A small masked image model, trained from scratch.
Model: 5.71M parameters, 32-pixel images, arch preact_resnet, norm groupnorm, activation hardswish, depths [3, 4, 5, 3], widths [48, 80, 144, 256].
Data: 98430 training examples, 8.2 epochs.
Rows from block 5 of a small masked image model, named by matrix and row number. Rows with one number belong to one channel. Each number is 128 + 32 x the weight over its row's rms, rounded and kept within 0 to 255. All counts start at 0. Numbers have three digits each.
After each channel's rows are labels from the 100 images, of 14976, where the channel reaches its highest value: "top examples" is what is common among them. Only what is clearly more common there than usual is listed. The data: retinal OCT scans (Kermany 2017).
# convs0: first 3x3 conv (model.blocks.5.convs.0.weight, 80x80x3x3, each kernel summed), inputs 0-79
# convs1: second 3x3 conv (model.blocks.5.convs.1.weight, 80x80x3x3, transposed, each kernel summed), outputs 0-79

convs0.32:090141124175157096107113148130145110030113144148110122183132099172155058175122137055134145109170114152176128109116175180158140124142111144091155149111074104149110073177157078086137140148094110148079153131098079116091127130140137181116113129
convs1.32:077128081103102114148096113077122153176133083164174148107135136101136133088098027152095093106109108143102147155156071152099112107162127120144102177169114134091172128110099102100177105075132114094147152114103142060118093094160118201126133094
top examples: finding: diabetic macular edema

convs0.67:116101160093172144135136172089108144039107099140135119119127089134132075136114106138128127113157059140100085149145121102125170145139112132187165255112078128129076111097078112124107135166069125171141132100177132088134095128142122140102110120
convs1.67:135146091144131146070167140120153108137066142137147141088164144112126124195143164188161145121144181101128149127111127091068039170100163084131192058181158105116109113131112134154160130115164127127059106150133089144115156100170150130135151089
top examples: finding: choroidal neovascularization

convs0.15:119111098085080130133163059088119097104074130112122108153174122121170152157147156205143144114112140119118115133168126105070160111201115150057144166131102170117122121125144099123076114096129163148061101109070119132143123138104182100099202112
convs1.15:129139164104133176131113136132138145113119125073167120126063082129094121054092087124100065110132154142151098087185147142139150075173145116130061112203105121100128192111152160146153138164184145129126100142129094112190128153095117080153077118
top examples: finding: choroidal neovascularization

convs0.71:105143144101116118097140114088097126061111109148147083138184147118169041168175135186110108104173100151136141118140119160131164129205079134134137178140116128164124111121114122112091125086038160109115134099090091166133106086056111123099104131
convs1.71:120148069123142143088075119096171143175151201113106183093097098113126098148040113144116185104143146069150127112072097119116145120101135119089119071100154097112117126138170073139112130085159137169122161104130097122122076082186139085109113118
top examples: finding: choroidal neovascularization

convs0.63:123116180065118146107130130169126130111150164178132117160025086119145089131106175152117139115153090107118087159169175140136144114182100126142134175152082165105057082112123157133096195137123125151149151120131107078104100074106163130113130067
convs1.63:128058167204133150124167124140144150115132139138173118135208109149108171161122137182172089133131176163141125154149156146166093095137155113218108160130111070129140098137154147105147119092162139139131152113140152190083144196115150110184117159
top examples: finding: choroidal neovascularization

convs0.18:082041158163087122063103114103129149079106109101152050129162128148060138109106141095086106201121076117106066121127098067105135118087135134104128092177116138120150132124102116154130113139094142113115113119141094087118075164121092135168099092
convs1.18:074199209039113142158144118144146129154154060124174089178084153110157107148112070108102128116103142129107140135101119161142110157141104110134064091108126141068140122138107174114149122167129115131127125107104139061159104063106105167115109103
top examples: finding: diabetic macular edema

convs0.54:122118125136173153140132114141111068091131119178136098123085147130136092147099136102171100135154144122153097127130145137091172184074149168159157150076104112152106161165156079086167123103155117113129164136141129071090077135071112104000125138
convs1.54:132175162086098142113143103086151148121101132100135182153178134109107124137128080133103155076101171128131124139023064099142135089107140161148127131138118106088129094091136065125145159136128151144084078083137174076091103123183073171143100092
top examples: finding: choroidal neovascularization

convs0.56:122151167147191115154139117118129154086154132171119135113139162110187137130193109156121116125127210112114160137166124211111133096086067099122145145193112134129114163170150103084142097103119114141109108069127170067114197136098099168137089108
convs1.56:097125122094094092107088160114112146097094140107082134140074125069095094091053120093098113151134106155179100141055104106133140145149140110133140105075151109099138124122081068081103127131133072121144094121137123131114042116140160118206183141
top examples: finding: choroidal neovascularization

convs0.78:189157124145127196134098104126128135134118150054099143160112126141099214104105146164112169134105132121130174102134220099111162138159101122121107127157062098207166144080151169075106127128164119159126073155142140140089109107130103129152116154
convs1.78:141164095099149121138166095142118203119162137133174134175082123097163085107100102104115054067125138101152129128108139139108160087114124170091132112122155155111143141167100097133147175148102210142133166076127154112190111111131202117102170068
top examples: finding: choroidal neovascularization

convs0.37:124130126106124123112133108168146068080130164194131126148155122136122100147129197090134150075135076118150119189135109101131103182135129132189187134147122153153112137132095123151102126122044129088062172077116107112046107093116136108070157142
convs1.37:129109121098132132164153134134115178111076094106106111098074212137141158122110148132173141155148112134111160152144146196131025120139124143153088130116106116078080104126166128143082127136166131214174077067111124120151152164131081149126110156
top examples: finding: normal

convs0.29:169143136117099099126162131113150089098127099136091101083150111095168116174141111149184110190161175147126103181112141120110070144052129114124150144030129089145118163144070071105129163125115120133147204144112098125147141159107096161074109132
convs1.29:117138110090105126128061153141079136128125113071143146136033127128126081099126110088061155086106108075103144091119115146159155106153157091126080127191126129086136045056149129107090102126116126152100100114158106083117109117174127112136113078
top examples: finding: choroidal neovascularization

convs0.57:094125105104133103103104134142127109140144055118169133188110073142137122109124134135141107117144177069144187119067129122161126137150110081171115139186086114122148137106191074100173073138146110098136129125098122095040083098136061141076121116
convs1.57:151170129136087165120149121049130141125134188173177145105076177082138093173117074096093195075087114118107124146117071147100110134080116119108144121141182123124153090129078100110104155150123072124100145123084143073132122120123137125088082077
top examples: finding: choroidal neovascularization

convs0.72:135171126128159115116081106178104133162126154093144152158143134138114129118093154155123154167126151164140078096220169154121095078166101129102128150179091160160127092097115129108145099121100154166139079069146146099106099228172107072139171142
convs1.72:135127185113155104158119135078130168094127108115165061152068128053117137126090141122101133104089146069131166168104096128148127106146144113135154094131156148171145156102131110104118160150120121180118184142129140123209109084096173227091152104
top examples: finding: choroidal neovascularization

convs0.66:118164158078183112110163115184101084113131170168150119108106141090150090159124188134192125082145109112093102123154141167133111108188137118156169191111100162112099084143100120118101148169068132176168127082161150120158121112086180072164127122
convs1.66:097163155112083171116166137114098124123067111109147131044180142117177111132113086158138086119116107106108213140149117126083086096135079072152063139139102148106123179156135147142178124091130133109067139123139099165113094126130078149130077082
top examples: finding: choroidal neovascularization

convs0.26:122111124134037114146122177079100143083091141160115077144142138142062116168152143132124126150099157166091100165118087139102143164111064114100143118081135096126159065071178119128083170159117151170132116127151078094144145110178080085102097123
convs1.26:167115167093183138122077084165110140138197098148132161126107093099178164133125139128139111194106153110138129113129158161157160103131191092160105148150156132131101193144230154105140135092158165119090168158161160106167078160144133129162138098
top examples: finding: diabetic macular edema

convs0.4:109136085075067125121157115128133147117127152126120116101090077105067188100112129080147115062095122086172108064150059140111040156112101071159115161118098165157149097156173129111125137111096142154092127131091153148092141120165179114134114146
convs1.4:206159121108181137146096101154155154120070158122173144175145130109158065104195111094086120137099082116149206115118161119134183105149157129103123126174158149084120088112093100134156083108105129166101132104108143070144091099125081114142093082
top examples: finding: diabetic macular edema

convs0.24:163070083133118093168120123165121093115136162151068110078190113158166104139102155111152145174149062154087113162153099122123166165120085086228167109080146134110113120102115121146160151150129124097133132094130166154133109165183092114075157150
convs1.24:130168161075093154078117116085157154126120186155170094118052114096143120131188121145119079182118189089150136139102121158153075098135147111076089138160161092193123124138136069144118117105125157198153138094132110081149138122125146139131066112
top examples: finding: diabetic macular edema

convs0.49:079107153121122094119100145126146134086123123146089108159128141115134000171067148109137163156171062132146109148132111123068064166122127078176117097117104140106090159122108101131154143135115103126143117163089132131143107134182108083133141169
convs1.49:167147111094175136182164081119104207165104178100153081144111144118139110119163091118114118094083171115165159133184100157133137077131136134140094132175082118109167086121119133152113171166105130147109158075120135095120129111111122231088085097
top examples: finding: diabetic macular edema

convs0.11:181094172152074111121165193129152164126077119099111140165154199140115035161087114146097111111131111131119072120132137104127123138118118102086138062107137138139142059122076170136102127095184139062105102122136179103121155095136122098129105155
convs1.11:086135094080137167143156082124113111117185067156165119154102120136111126113163079131165157116130140055060134076119117095111155094090130161143128197119119154126170187130054079146085123152139099101097171102141116146109140127136154174086133078
top examples: finding: diabetic macular edema

convs0.27:108114154143150126074157110159149126130123135225151093165101149123133093142093147088083104160086142127145128134162101105073149121078118125092170083103049095080121033123090134140114117137117158121097148089144109112071087131102129103136085084
convs1.27:113109133143146094124098161230131143138180037158107101122148188119181177127062098156138093128129126169160133122111111175119106127144122103130076117138152117128130141154175135145115161096139088120100179151148153163183135134193137120199135119
top examples: finding: diabetic macular edema

convs0.9:118102114105075116118148139127129084041142136193136101092136067112142103126108153159131136095126044130136127117136136104173118143172125138137165162185148196172140097104075187160191132112107136127160132116087117131084106125075150090088171121
convs1.9:108135175132120201147102104086060109103128141140191096089125129166121106085162093141160134105108182079122109132093103113096122048138078113114081153069101110129158167135156076110137093080139137158134167099143158183140119115111088130125088078
top examples: finding: diabetic macular edema