From a checkpoint of a small masked image model.
Model: arch preact_resnet, norm groupnorm.
Training: normuon at rate 0.022, 6300 steps, batches of 128.
Data: 98430 training examples, 8.2 epochs.
Rows from block 11 of a small masked image model, named by matrix and row number. Rows with one number belong to one channel. Each number is 128 + 24 x the weight over its row's rms, rounded and kept within 0 to 255. All counts start at 0. Numbers have three digits each.
Before each channel's rows are labels from the 100 images, of 14976, where the channel reaches its highest value: "patch colour" is the nearest of a few named colours to the mean colour under the peak. Only what is clearly more common there than usual is listed. The data: retinal OCT scans (Kermany 2017).
# convs0: first 3x3 conv (model.blocks.11.convs.0.weight, 144x144x3x3, each kernel summed), inputs 0-143
# convs1: second 3x3 conv (model.blocks.11.convs.1.weight, 144x144x3x3, transposed, each kernel summed), outputs 0-143

patch colour: grey; white
convs0.47:126110114156086094145117098138112126119120121131078146122121111100132100104132101132158145141147129140087097134129132164124148118146123131123180121080115127142085114132094166141117104124130138150143134138154116057101121112076148129132103145128124130091134112139092112121129177136096099121137151137114069078099119089159087096129132144179126137104120128142112152108152120162106135150141139157152125186124113119132135146187102160104159
convs1.47:095165076110118143123105081134081117132115124118127117133131128131103098128107178166114117138144100115156117090096116134116117107098121104138131093139137161103137097083170129133153139116124147139133088156168139138136124082135131141113119098146165151114148111077153094122118125126156127114135129118094171083116112113095129115130111080135156101137089117134155138133126118119131060137089150141119078100148087096150121160105138081116141

patch colour: white
convs0.66:126184118124126128111100144165088166062155097135139115147104091130157121107139128098105135150127128127136173136136154073115129144117119147175144122105119131141084176102154117121139119153120135140147199167149161120098126143104134086133103138099121099132126080094156100108098140144149094101088130113096106133118120127101107134122125137104115145156100127134139098142106095128141129126156144138138125144149093174149146137133121164169089
convs1.66:085182161158105139126117131080119165130097148113103085104154126136124125161156092127148182127142155126127143136113136154109141107121141120095116097130129192159130103138085112158084088176155147134156089139184138134160143099152082147116121130138109110129186125148140133104122095153075131087144137117143140133157104112118146109133122128094149147132140128137146132121130106172114154129115133126145135157127103143101107156124170144120138

patch colour: white
convs0.24:161132147129124121125114197164082132086143147167132140164123095132109147103099116081116113120114139129127159114118130130094160184154094134137072141112189140092139123130102137109163099095139161126179212123120136129126139134095111105139094099084133080120113139135143086120155138133096118128115104110104126137096156140136150109127137155127119132119126132125118131108160162116088101146121140135117104144127137106105148148133151150117109
convs1.24:118154116155141129120110122101133132140151115118126102106126150130124135142189176162144136163121103161156119167126122083143121119075138153129165136145077147186145117120185158181146120152141139112098109145105161119125123148164170147143155163161095157124187140127115126145110119111151126140109160119132148144162090138093116122122092125138164131162109151144161122141127101118165138150111106123131121137130107138157106110072135154158124

patch colour: white
convs0.40:136116113131121107163146091114102093115096116141086128082119168137148118126140111189159136143145160122130124148138137178166145131118096141132170065124125123132117112129100139130152143162124118097116092127110145147126124150128146155138137137110140130135145127151142174150145126095103121117101106109141135177107134153107159098159141148144127187118161151121126130135130177119130119165150130119104176124103050160107148136174121171134161
convs1.40:058139085133141140128087128146140129137161131106136120169143084120108130116110139098116149128094125142121117122142138113105139143121136140112114152140137109094160080110083096083119098113148150135131132117140104119134131110095104091108129136089162104132141103096146102110114089112119130118140146121109125092164106103150125142128113095103127080159104097104126131103151067144131121111126142124124076126127159092136150104067103107066080

patch colour: white
convs0.45:147106147164119098137154141100115141160109135150125168117165115142175126158167114187148142155158157146190131118098125136167135091115157106123117110081085126147137139159108181144145118154133140128099112121107126074118118139095152170117153138123131139090144141143126102130117115103092128128124111142116142170126133121142154136143165131139136160111122139140122157144202150138152161105115123164099117136112116101128121105187097154118116
convs1.45:068153127089118116148103088106127096111096109092097092131111094107082073101085128104116120109108111130109110096113096124101119154147121123114117127132134150111104087096109082121125107127106127158120080116136068144110113131140113103094110096126143108113082090119141134099121117100118115103118123125138109114135102115111112103117112109097106113132088084101117101068137081118106096111115134080152116102113122122133133117111135096105118

patch colour: white
convs0.38:153105131127100110156172110114087121126134141145127150117170108150158121159120132131132176124140120133114097139157128166126163120078147119105135140110122118148150121160097102128115107101139115103074085170149083123126123150134109121158129112121105135097139130089119100126165159125145043119163102121135093116125142136158124102177150128144153118134103127104108143107147116131169169163142120154124143154100132127110146103161145133062095
convs1.38:088165080171143130118119151142139085076103136124120127100153084123100101125178131106125079089072145108148124136113054102142121128127117149104115103087144136087124127113171124095102135146120123128132125135106089111113133144090114141111114109108145143164137111118126091123097144121114136124090134120091136174125120113070119137118091122135116153103109120147157098110145117116148113100121135103163172139120154104130134131075149142133137

patch colour: grey
convs0.30:093141171115143145090101098130096149154091169110098157120122115134091147088126092106147159117120116126141149134147115115118132189143058138112139147145156136118145140129124143105119104120085103138184165085144132128139126140044146089144168145084119129145148134191141143128134129097138093141123132126132072134106111136128112099114110142093139160121118100143128122116100122132111144120159126128125104125110095140111109139141093139127098
convs1.30:125117093156103154135114072141091143117159141143136156116143121144159124099141136168130072141160131132145082116094132125105103117089107091137154147132134125088133110107109134167102117130107124129104127121106149128131122066160134131104134116123147133091144105122141139094111078173105082100130130099156096060132117113149119111095165126141135148120135178119113126175115131144118137117082135156144126158093126077166120140101120125156130

patch colour: grey
convs0.90:139115148122127141130155120121135120163159169103107146122105151114109168095121101109107162125144114123137132110102127078111137068116112080156099148127123092114101162134141141126128125138140130151137171158119113181104103121118128110119145162110067176131116166119101139171090137145153073129112126138144125108130135116104115148108084137108129119127141106133115134129067140110084132112117121130139121103120053127091108117104083133094165
convs1.90:157112163105097161128118156128123185163162126134146167120189124147167155162153155127137106156100106136124122162140128118120132160122123139123140162116164119105144101174138142168143156120147092140176164111126132127137081113106140127147163137135116136153099137139127144121190130132129138113132179152162107136112141136143131120158167121135139098139146122149143152142148183158139117114174125150132163150125145143133114144205097132154110

patch colour: white
convs0.34:150096118097100110073167060148121080094108090093103111111135135097110140140131119087093115121171127134104100152134139110151154140110192142138146146118133092149169156133142128123103123139149136141150125139122127125122097156140134112152131141160123129141117157083121110136147093091116052136131107095142166101097125134101105105132120112157130129137117156107131154101155097130137135112148131164150099118104109143140127170101116168156112
convs1.34:107146100138115117146123095153149116090121145127122085134117134071146098149185118149114072156091145113131117134095095140120108082141130122100127171104154102133085130093120136129150058154132095110108123138129124139141129107160076136139121086122107105104142122110104117126120133209105100127103138116129131132118108120149149142142135122119150175098145128156085073078115121135099151122132142158119144132142094114114129131102119123119150