A small masked image model, trained from scratch.
Model: arch preact_resnet, widths [48, 80, 144, 256].
Training: normuon at rate 0.022, batches of 128.
Data: trained on retinal OCT scans (Kermany 2017), 98430 training examples, 8.2 epochs.
Rows from block 12, named by matrix and row number. Each number is 128 + 24 x the weight over its row's rms, rounded and kept within 0 to 255. All counts start at 0. Numbers have three digits each. After the name is the row's rms in percent of the matrix's.
# short1: shortcut pointwise conv (model.blocks.12.short.1.weight, 256x144x1x1), inputs 0-71
short1.122 096:133128168079118109125120137100146181127137138130133128136087166181139120113070133104156128168117124086114121145127157116130117098071142156077089121105177135109093098130112140119109096093079127118144150108141121182161
short1.123 106:119135174146147148113118124139089094159167112143137142107125111124145148089152173112143102142143139097104152129132140083142157153133136096081118104166141112106119127128118127083131090192094122109104163109136116108129
short1.124 112:076124122105085157133162155123082127158136137136131097108145169099145144114171139128142135114103107103125134140145110080119113102113148094168140081096137091152160124123150142127141112159142118116110125126115124112126
short1.125 094:110096144127139117111121096137089161147140126133126145126107117126152108134139076131177089137109125116108126165138181157172165164091159153165105139137138106119080137113177117150125152116130128110062160131126107106137
short1.126 085:155106141170133139150136095093084126139202134084097148093127143114113202120099147115149140179132120096134143121178151132129143113120132109154156108151143146138119119125125127110126125125122108177093102094089102128108
short1.127 141:135135125125149156139145155129112138102165134112100156116105147144122101127111127124123101107115106120141139117126163110156096106138177096157125159122169116112160101172118140174140126157124118109073073141132126111134
short1.128 099:117112126176135108113140155167131118113148156133091125090114172083138111130122121163123141124098093107142101163120133104165123124156114163096123128155128129149103122143127086146094133108115095130133136127108159119156
short1.129 104:142115112127136099143153114130178157116144131142117171158088092150134144115136160120103152096172112119127130108166179168146125131097117123083112152103140128103145129130143105118108173164090106119133126123100146134142
short1.130 089:130128125169137113151127119129144129102127129153096139156192112168145164178136096145111102081118113145136141173124149146147130116108144088156127124107086100138133132147124148105145133123157115092135134147132173134107
short1.131 110:129092116135103122139132110127144114191157112139136138125153124135166073130135148126200052109103138127119119136145126123134132120134182136129143107165135115120113112134099071117117125123109176114099141130145131118141
short1.132 090:119110145141138122148127125132127122126128101107068130118141142168155098089140156099127155136150129108138143106107111156126097101159156117123131199169134134150122133165146155162121118148157143142116160106159131141160
short1.133 098:133118091159110114110102112146141111150116122128118120093118152111081128133172128184129128123094149135097118162137140128159168142166126106127097128133148127099084139140138105127102117135108105152107142122127114140140
short1.134 106:103139133138117119129113145124147142103160130110118128088070138092118131138111124144131123120114063150129124163152149112135129149149133135140140129134131139100112132139118151148131175111134170099140151174115148119140
short1.135 092:145120121113143155121135107131135101117093119173141125151133103151135103109169127141119143135114121103082127160146156120118079127159107109141169139168083109114111123136080077122103098104154102156106142107137096136163
short1.136 103:114137129149132099120152159106150099122112117106140114099106124157146164119131162076140154131113091127120133129146090091099139148106117146133126120104124128154149132147113083150121143151151161143126136169100150181088
short1.137 095:137134129166142137131101127146144179125128148114089135090091124102141164116100114167137166158120119131102084141148089139108179148117104081121133089158143138104134146133178119111133067133146182167114154122101131120132
short1.138 118:150145089099106122172139101124132132123077122157113121094146105164130158146147069189119117098154132097144156173141143160135145126117112140133073131103093168093108115160082138141145144137146093131143121135134143116106
short1.139 112:104120129104093167149151116126131109148155139127143137099150141140116190128144106134151144169161135149144108177135155105144180134130153116125126104098150108087104094110094201125143102136106073111124155129134164140126
short1.140 089:185116146130148129145166127130119141143095112078113125157162170089136165120098133166145074139117130117119085132092120119113123114102149143144141121114147123124144154123179122131117140160142138151090136139100103090090
short1.141 089:135136123117128145095149102091102142166136115142132120142164120104135136160127129102050112109143120134124125154137151094150136121119144139121113140090134113120141087165129096130152116074152131114132107116077120132124
short1.142 099:116163101149150109126148125112152145127130128154157102142166150164115115146127163129160087150149152163109116134099111131126123161149100164134136136139116151090103141112158115161134127126121185119136168123088104175114
short1.143 103:165150137126118138135136142117087116109129141142114148170087143194150092105135158145128143129152130158137101141156082116145124161127170129131114127117135135168127122123161135137106137133153133088110111111151112155140
short1.144 089:147139108079147130131132158132084092125145130110118127104163111123156153156130098089123154099128127108095099142104110108112153152115178152112102095105166123117162104132114103104135095119112127137187096131144146116122
short1.145 096:107130113102077114127160116156097103145119162140143081121138104154127149151122088126099101145126100146133132134114132107100188165133151103146118110144172120134085143147123089156125111124102101090150145116110099126139
short1.146 101:151124127144125111126136136129129141092074117168138121093130157142180150147152111105136153099120128104129114102097136154114106140140121144140087123117120143143165140147091110127123152114087127125125115150121154149156
short1.147 095:161116127157141157163150145150102140122136122111134140132165120104129162143124099167146125084090074135138139122155115116112151149096097133118136129122147134084103122097124112119173103074155142126133115150096113155122
short1.148 093:114136176161119117129124135109110123134128134174116104172140069174131157153104160150100131101109133093126127100110160135110127075109155148125078130142147119161140163097102129158095142156071134151166147135121163106153
short1.149 100:168123089087138145124103124152146107082095120179159110107113139134141084153116138134128108086109107127124076133117119090143121167126149112165125118106079135137161125149088103076111135125132107112130127181116137124108
short1.150 108:136110137126117136133122123138115121119106149134129138143128103143109153137108109116096114119118087151133152112103112123163132126117153198131089119131089128121129150114143070131140183105121126111170136152144109143135
short1.151 095:170092106115140106093131171127134103138096116123110098115118134136111141103161119135137143105166096157165138089121136144134107147130115142142175133131122159143130093158132156146104132107174110167121103161151129107116
short1.152 089:121143154123139114149145140146140155120157112114146100124043175170139118132114174104172102140151181102115146129161090062112135096158122120132105124140133127180131108161135106119110139129142069125111147136152132150121
short1.153 084:122130101126139146164153129117085113130123081107083147103128120135125134129147145103104138126114110166084147169133100138127117174124125128136113143108153135133126101120117088120155128077117122126154136196121097114156
short1.154 093:119125132160122134107127134139106103126162153096122146148120119166144141108150154134121096182141125111132151147144156151183135147087116149103076098141166135090106146149162111123103122160129105156129149142106138132118
short1.155 105:090102135108116153150099152153113143161128161135186140106101134131192092093142128116108134077091141109046115106141138144101137130119104136110117087100118156122147136129107108130132155145093150101134155151145128145147
short1.156 109:183121118109114121125144116174198109113129111110135108105140155121109075143140090190124099108151095148107133140179111139122133137139134085155177156134108082141092122145132133134129105128133135133166150109128096103134
short1.157 094:127115145154093122155091114150119101151108112111107129121147096164155141116093115116124059087107110113124132153172082134145114089093119138095142109123148136134148122169168140106112111107101111161156158110136136137102
short1.158 096:116131087128171102112175124122099162108151154123122069173144134082142136110132140168133155130123128097165142121132152115111134170132123140158101126153112138109058108174121160136107107129147120119099093102094142167083
short1.159 094:150150104172137096126136132141114107155067112120120157137155127096107164176136125153128160124105131107130154126134120137135136135147146132125114150130135115126141145093124097163119148121138085154119115124175189124138
short1.160 111:101136129165153148141136112164128100100133146173121115125152147122138137125167083110131180160132135163143091133139098121132104128132092183131151151142119135123123118115092123140148119109161119109135118125138172171106
short1.161 096:144100134145140116123115172127105101137135128122108090121149118123159155145098145134116074099136115102124121161148143119117143140148120091158140070097077138115168138151133116142122066131114125102147106146127149088107
short1.162 106:149165136114136146125112144133138163116140147096129169124132126127163069122157103126094113161156159172129133120086101117151140118148141173090135129139150148156104136114128168139119124065155156114127126110124122116112
short1.163 092:141126133123164123116111105115140194115118125103144105160123088133109090119161141110113141120055133102102134146202155128107152119112121118106134134098161147085077100095111150090126136113147124107121159121161109108124
short1.164 107:135158129125148111146133147117137099104111087086131135127083140166167154142120134102152154122140160114125186140104111092100173137095114129119141147137136108151105128162107126104090158111158079137148167136098167150101
short1.165 106:104121113146141140112159110106120115195158136132150063117126135154153141136113134095133140120139052137127154081124106146107082138136137176146129140122153129094111143101108125143109158107140147138101110156119146184139
short1.166 103:176103159156109127119111132109125133119138103142146063171171173102118081160164130138169110136132108151160116133155110117117149114133113157134128126168114123131127128136160128153071109147121109106143132139114162100134
short1.167 097:152113125119127117122162096119138142154163122108153137114157208104108143144112136141164129137115115111139086126109132130153139119166119118166135161136097145127179119084182172111149153117165139124118115134163107127135
short1.168 095:136103145142126132121106102158132125099138135153136094122141109167158145148141090172137085119120096123157097118130116129131157157100137154150086152163139086160091136142124048137143162106139070133147120147137134114098
short1.169 086:172104110089180112123142117109121124117094090144141129139129128119149155142148091106149127178168146162147124148143115151180092142134115110125150105113087166116173129122129154152144133108118097150122127116135108134079
short1.170 104:143140089148116124104142091133130155154118122122123118137187107092145136145114136131128096140118148118123153094136117112189144118129110143154090147134166160128110138155129097108148143132187153129110092117113137142125
short1.171 107:121154144152141128119163135104096185105123141143116138116143145154139124147137116172099184151110118137106116170095141174184152094086120098086137163090159149103143103156149126088128153108118109134133107101151145150123
short1.172 089:162125158139168150113104122155181160128120138127127127161142132104104159128075145135134121113166156119156119132125145093126127146171129102140144152148128121109138144110130169167123138096090130102132137141182137127114
short1.173 098:133149119096120126103138142115106156133111134107095117132177149119142148126143131132137120129140116162136109121171118089072164071164116171156124138141105150154136122114163128144129164130140123114078138121114158118106
short1.174 117:128148124149143074115119158144080149142131130094128151106128145134111132111159145155132131168133127100119140133131128140112123140065101148083129127096156127132130104146184113104136104130154104129111154140091170137145
short1.175 099:080131133084125080174143100105136122112120127159140125132162124121157156128158134106186129149157139113195102153133084114100130113122125131091156132175187152123131105139089123083146112119173147113147129148124127161147
short1.176 101:151135136104103156142136120116125171137118156142149149111166153116141129143125120112133128124117116136130167138103149082146148122102087149103122170165113146114120103131108108104145164174122175168113116142120104166126
short1.177 087:137188160096129103159123129099100120165123136130137143104153121174145166143155131095130120102150151141116076139119132122132083111146125166112130161089149167118146131133096110178146142088158103125131102155111114193122
short1.178 096:125115185101128082120154159144129107129089128121115125138150118166105108089131167094172109088171093110114134109144140142112076128154111112167196164140104113142143127148147149161079135132143130127125105119148144145161
short1.179 090:131123163140104092096152107142083115131161144198133146097148135112157145109158133128121107125138117092135134106115172091132120193121107158124158107128127136131098131116143146071103125156150168134159127117108067127108
short1.180 090:166123201114128109129117128128094166142121062156136134155098070147142168127145092129159160119159164166132144103141120116160164132124116135164117099097127098096130139120110144110160085109121141154171116166141121057138
short1.181 091:166126169143039142102149103111096134135113129148117113152157120111153169122115130103135144144129076098144116088114116099150172140103123075120131113124084138113135103142111105132142140153066123118138156125109152169104
short1.182 088:152139191150158168089129119155115134108080124102113104161159114118134142137143121147118133135118117185120167156157147118133136121119094122152118123106119124129104127109118109129150171131091122115119149146140123112114
short1.183 096:091126129129109131127153137118111157101113149141159087125143136158181127154180114109127144132104138114136139125132151114163160145141127144133115112140126169150127127103152129097125110128199086140128131117165102126086
short1.184 112:127136148178150050092156101112145124105122126161103136140131168138140119136083120134115126118180149112158146125135157112149118092133125148125109200193121132143104160152138147138129090125169145124128136087133122109098
short1.185 089:096128131124113155148122129117091126122161121151168129099110114133154161131156086145144114147159117120143125163133098107110180141164126124147160132139099130144131126111098147119124094117086099111176140148085115162112
short1.186 109:114128120108133117103144119127160170102107118137126165179131137141116159120094140143126131139159180140140152092126140168144090109115147122129142160158126159119152148168124124121157112193138098121103118109160168108166
short1.187 083:148146131148119108159115106124109165120144111149101133146091157104139167121143107131113172128104085150168138113089117130096120170133169137171134132177141143130114118119113155127066141096136112140113162123106162081152
short1.188 112:120116145119148126153177175153052152129113140109123144150165115171129111116135152144163123081158149155114102084104133132127125106074144154124098093118124160157122130122124146125106120134142158109126127126096142145129
short1.189 101:135091157118116110153120134162130107136139143114095153125114143088163091097137097109143123102167078123124148079101151134097088147157114166121148177124163111155116122151102132145136151111145118117173132147133134162153
short1.190 100:110118127141114135139132118085127135142149143118107118101111111138149174158139075135100080106121092143182134150176147087114096101143133141109155138123139094113109119083104154129135190107117111121138127110105129152158
short1.191 114:108131144132153147141158097136104098102130137113128117118175131122080100119148125159154050129114117121079101157133215105146141111120148183137140119124131125146123132128115135134120170142159126086135141114137083135165
short1.192 102:148143143143130164119110146115136093167141140125138153162141104115153112137126136126076100070131117162151153122101114212125114105116158131164089127103056108126146074101088137156166119122098096148133131156145135094081
short1.193 104:144150121128099178111149148137130172146152139093113114143133080121159182103123123162129114082112107132149125129125174130091134172114140089136100100124141144111113133133135101138116144124139112112087109156115102131128
short1.194 101:143127127100138102082146158136158149103122112146136146116146102101154158082155132177142127102134074102123145100150113093105114158133120141142107142143147102112116115111148131142132136157166130174126120119097131127128
short1.195 095:102095143176164140114124134107101098138133149130102121134172140134105106125106151125131057115074119116127100149143159075156135126137113141152089149144147155152118121156156158144118112152173157116101167140117153147154
short1.196 100:113149134135127138130153126179115152150144116126115099133116142141129157119165159126089148115117109139132177122090121131083137126125121095140153164121149070167091100142154121133126153093169138072145114090095134107099
short1.197 089:120131118113129159117099149131119127125178130134117131090120121165084120153130144136122110121095126148050090149119151137105132152158107131150102128118123090144107137134136113105112089102112156115128114132099182124147
short1.198 096:126121087144168167168137155127135121138194141107147115071161110163127103148080127104147109139146134131123161121158122116139140118149179145136111137144120106109111117099091161108157164086161132138127122102121164097129
short1.199 110:118157168156150189143147125153180092091153115135107166145163145132134104140129165109149133137130165123107107128137127114087099149126125075171147148124136115096104110108131136128102129141116093170119164148128135187147
short1.200 097:158168155120133111173110112175190146158128137118122152136171122152133109136097085104116158119140104118140110129144142155127112156193149127141107175137106128127088132101170147136118153144106116146143142122126153106120
short1.201 099:105142146119137148136174097095135111109164140131132140180138143132132098105129167101171095120098149070124127142102149133152122132121157096165170150187180096136094115128086113119104117090175163124114130125156116186132
short1.202 115:170081080137116107112120131147143120149121148113132162121122129077110139142152138133120135111162161108107099128106148155142173107115132172175170130118111130123149101156126143149138124097171140141127101145110124094112
short1.203 106:143116122105164127123133129183152169087172103104140191141137127118136130142091123132169148121092153077112073123129138102142123171139107129139095178117127110137149138128179137114137114127104179138104095094121168153143
short1.204 091:107136119110127157149138134152116156120119142147120137160169135139078124161189125157145130155161116089098099170185145144127137159166171150135142122135083117095126151121150123137096105121140094090170110097098091139130
short1.205 099:109106147152139124162106144073144150132152084130127138146126094147119115185109109137090138058146112149130135135127099115189147163139126138134136113117119119125094164149137119138115106101121125145125134130055141129118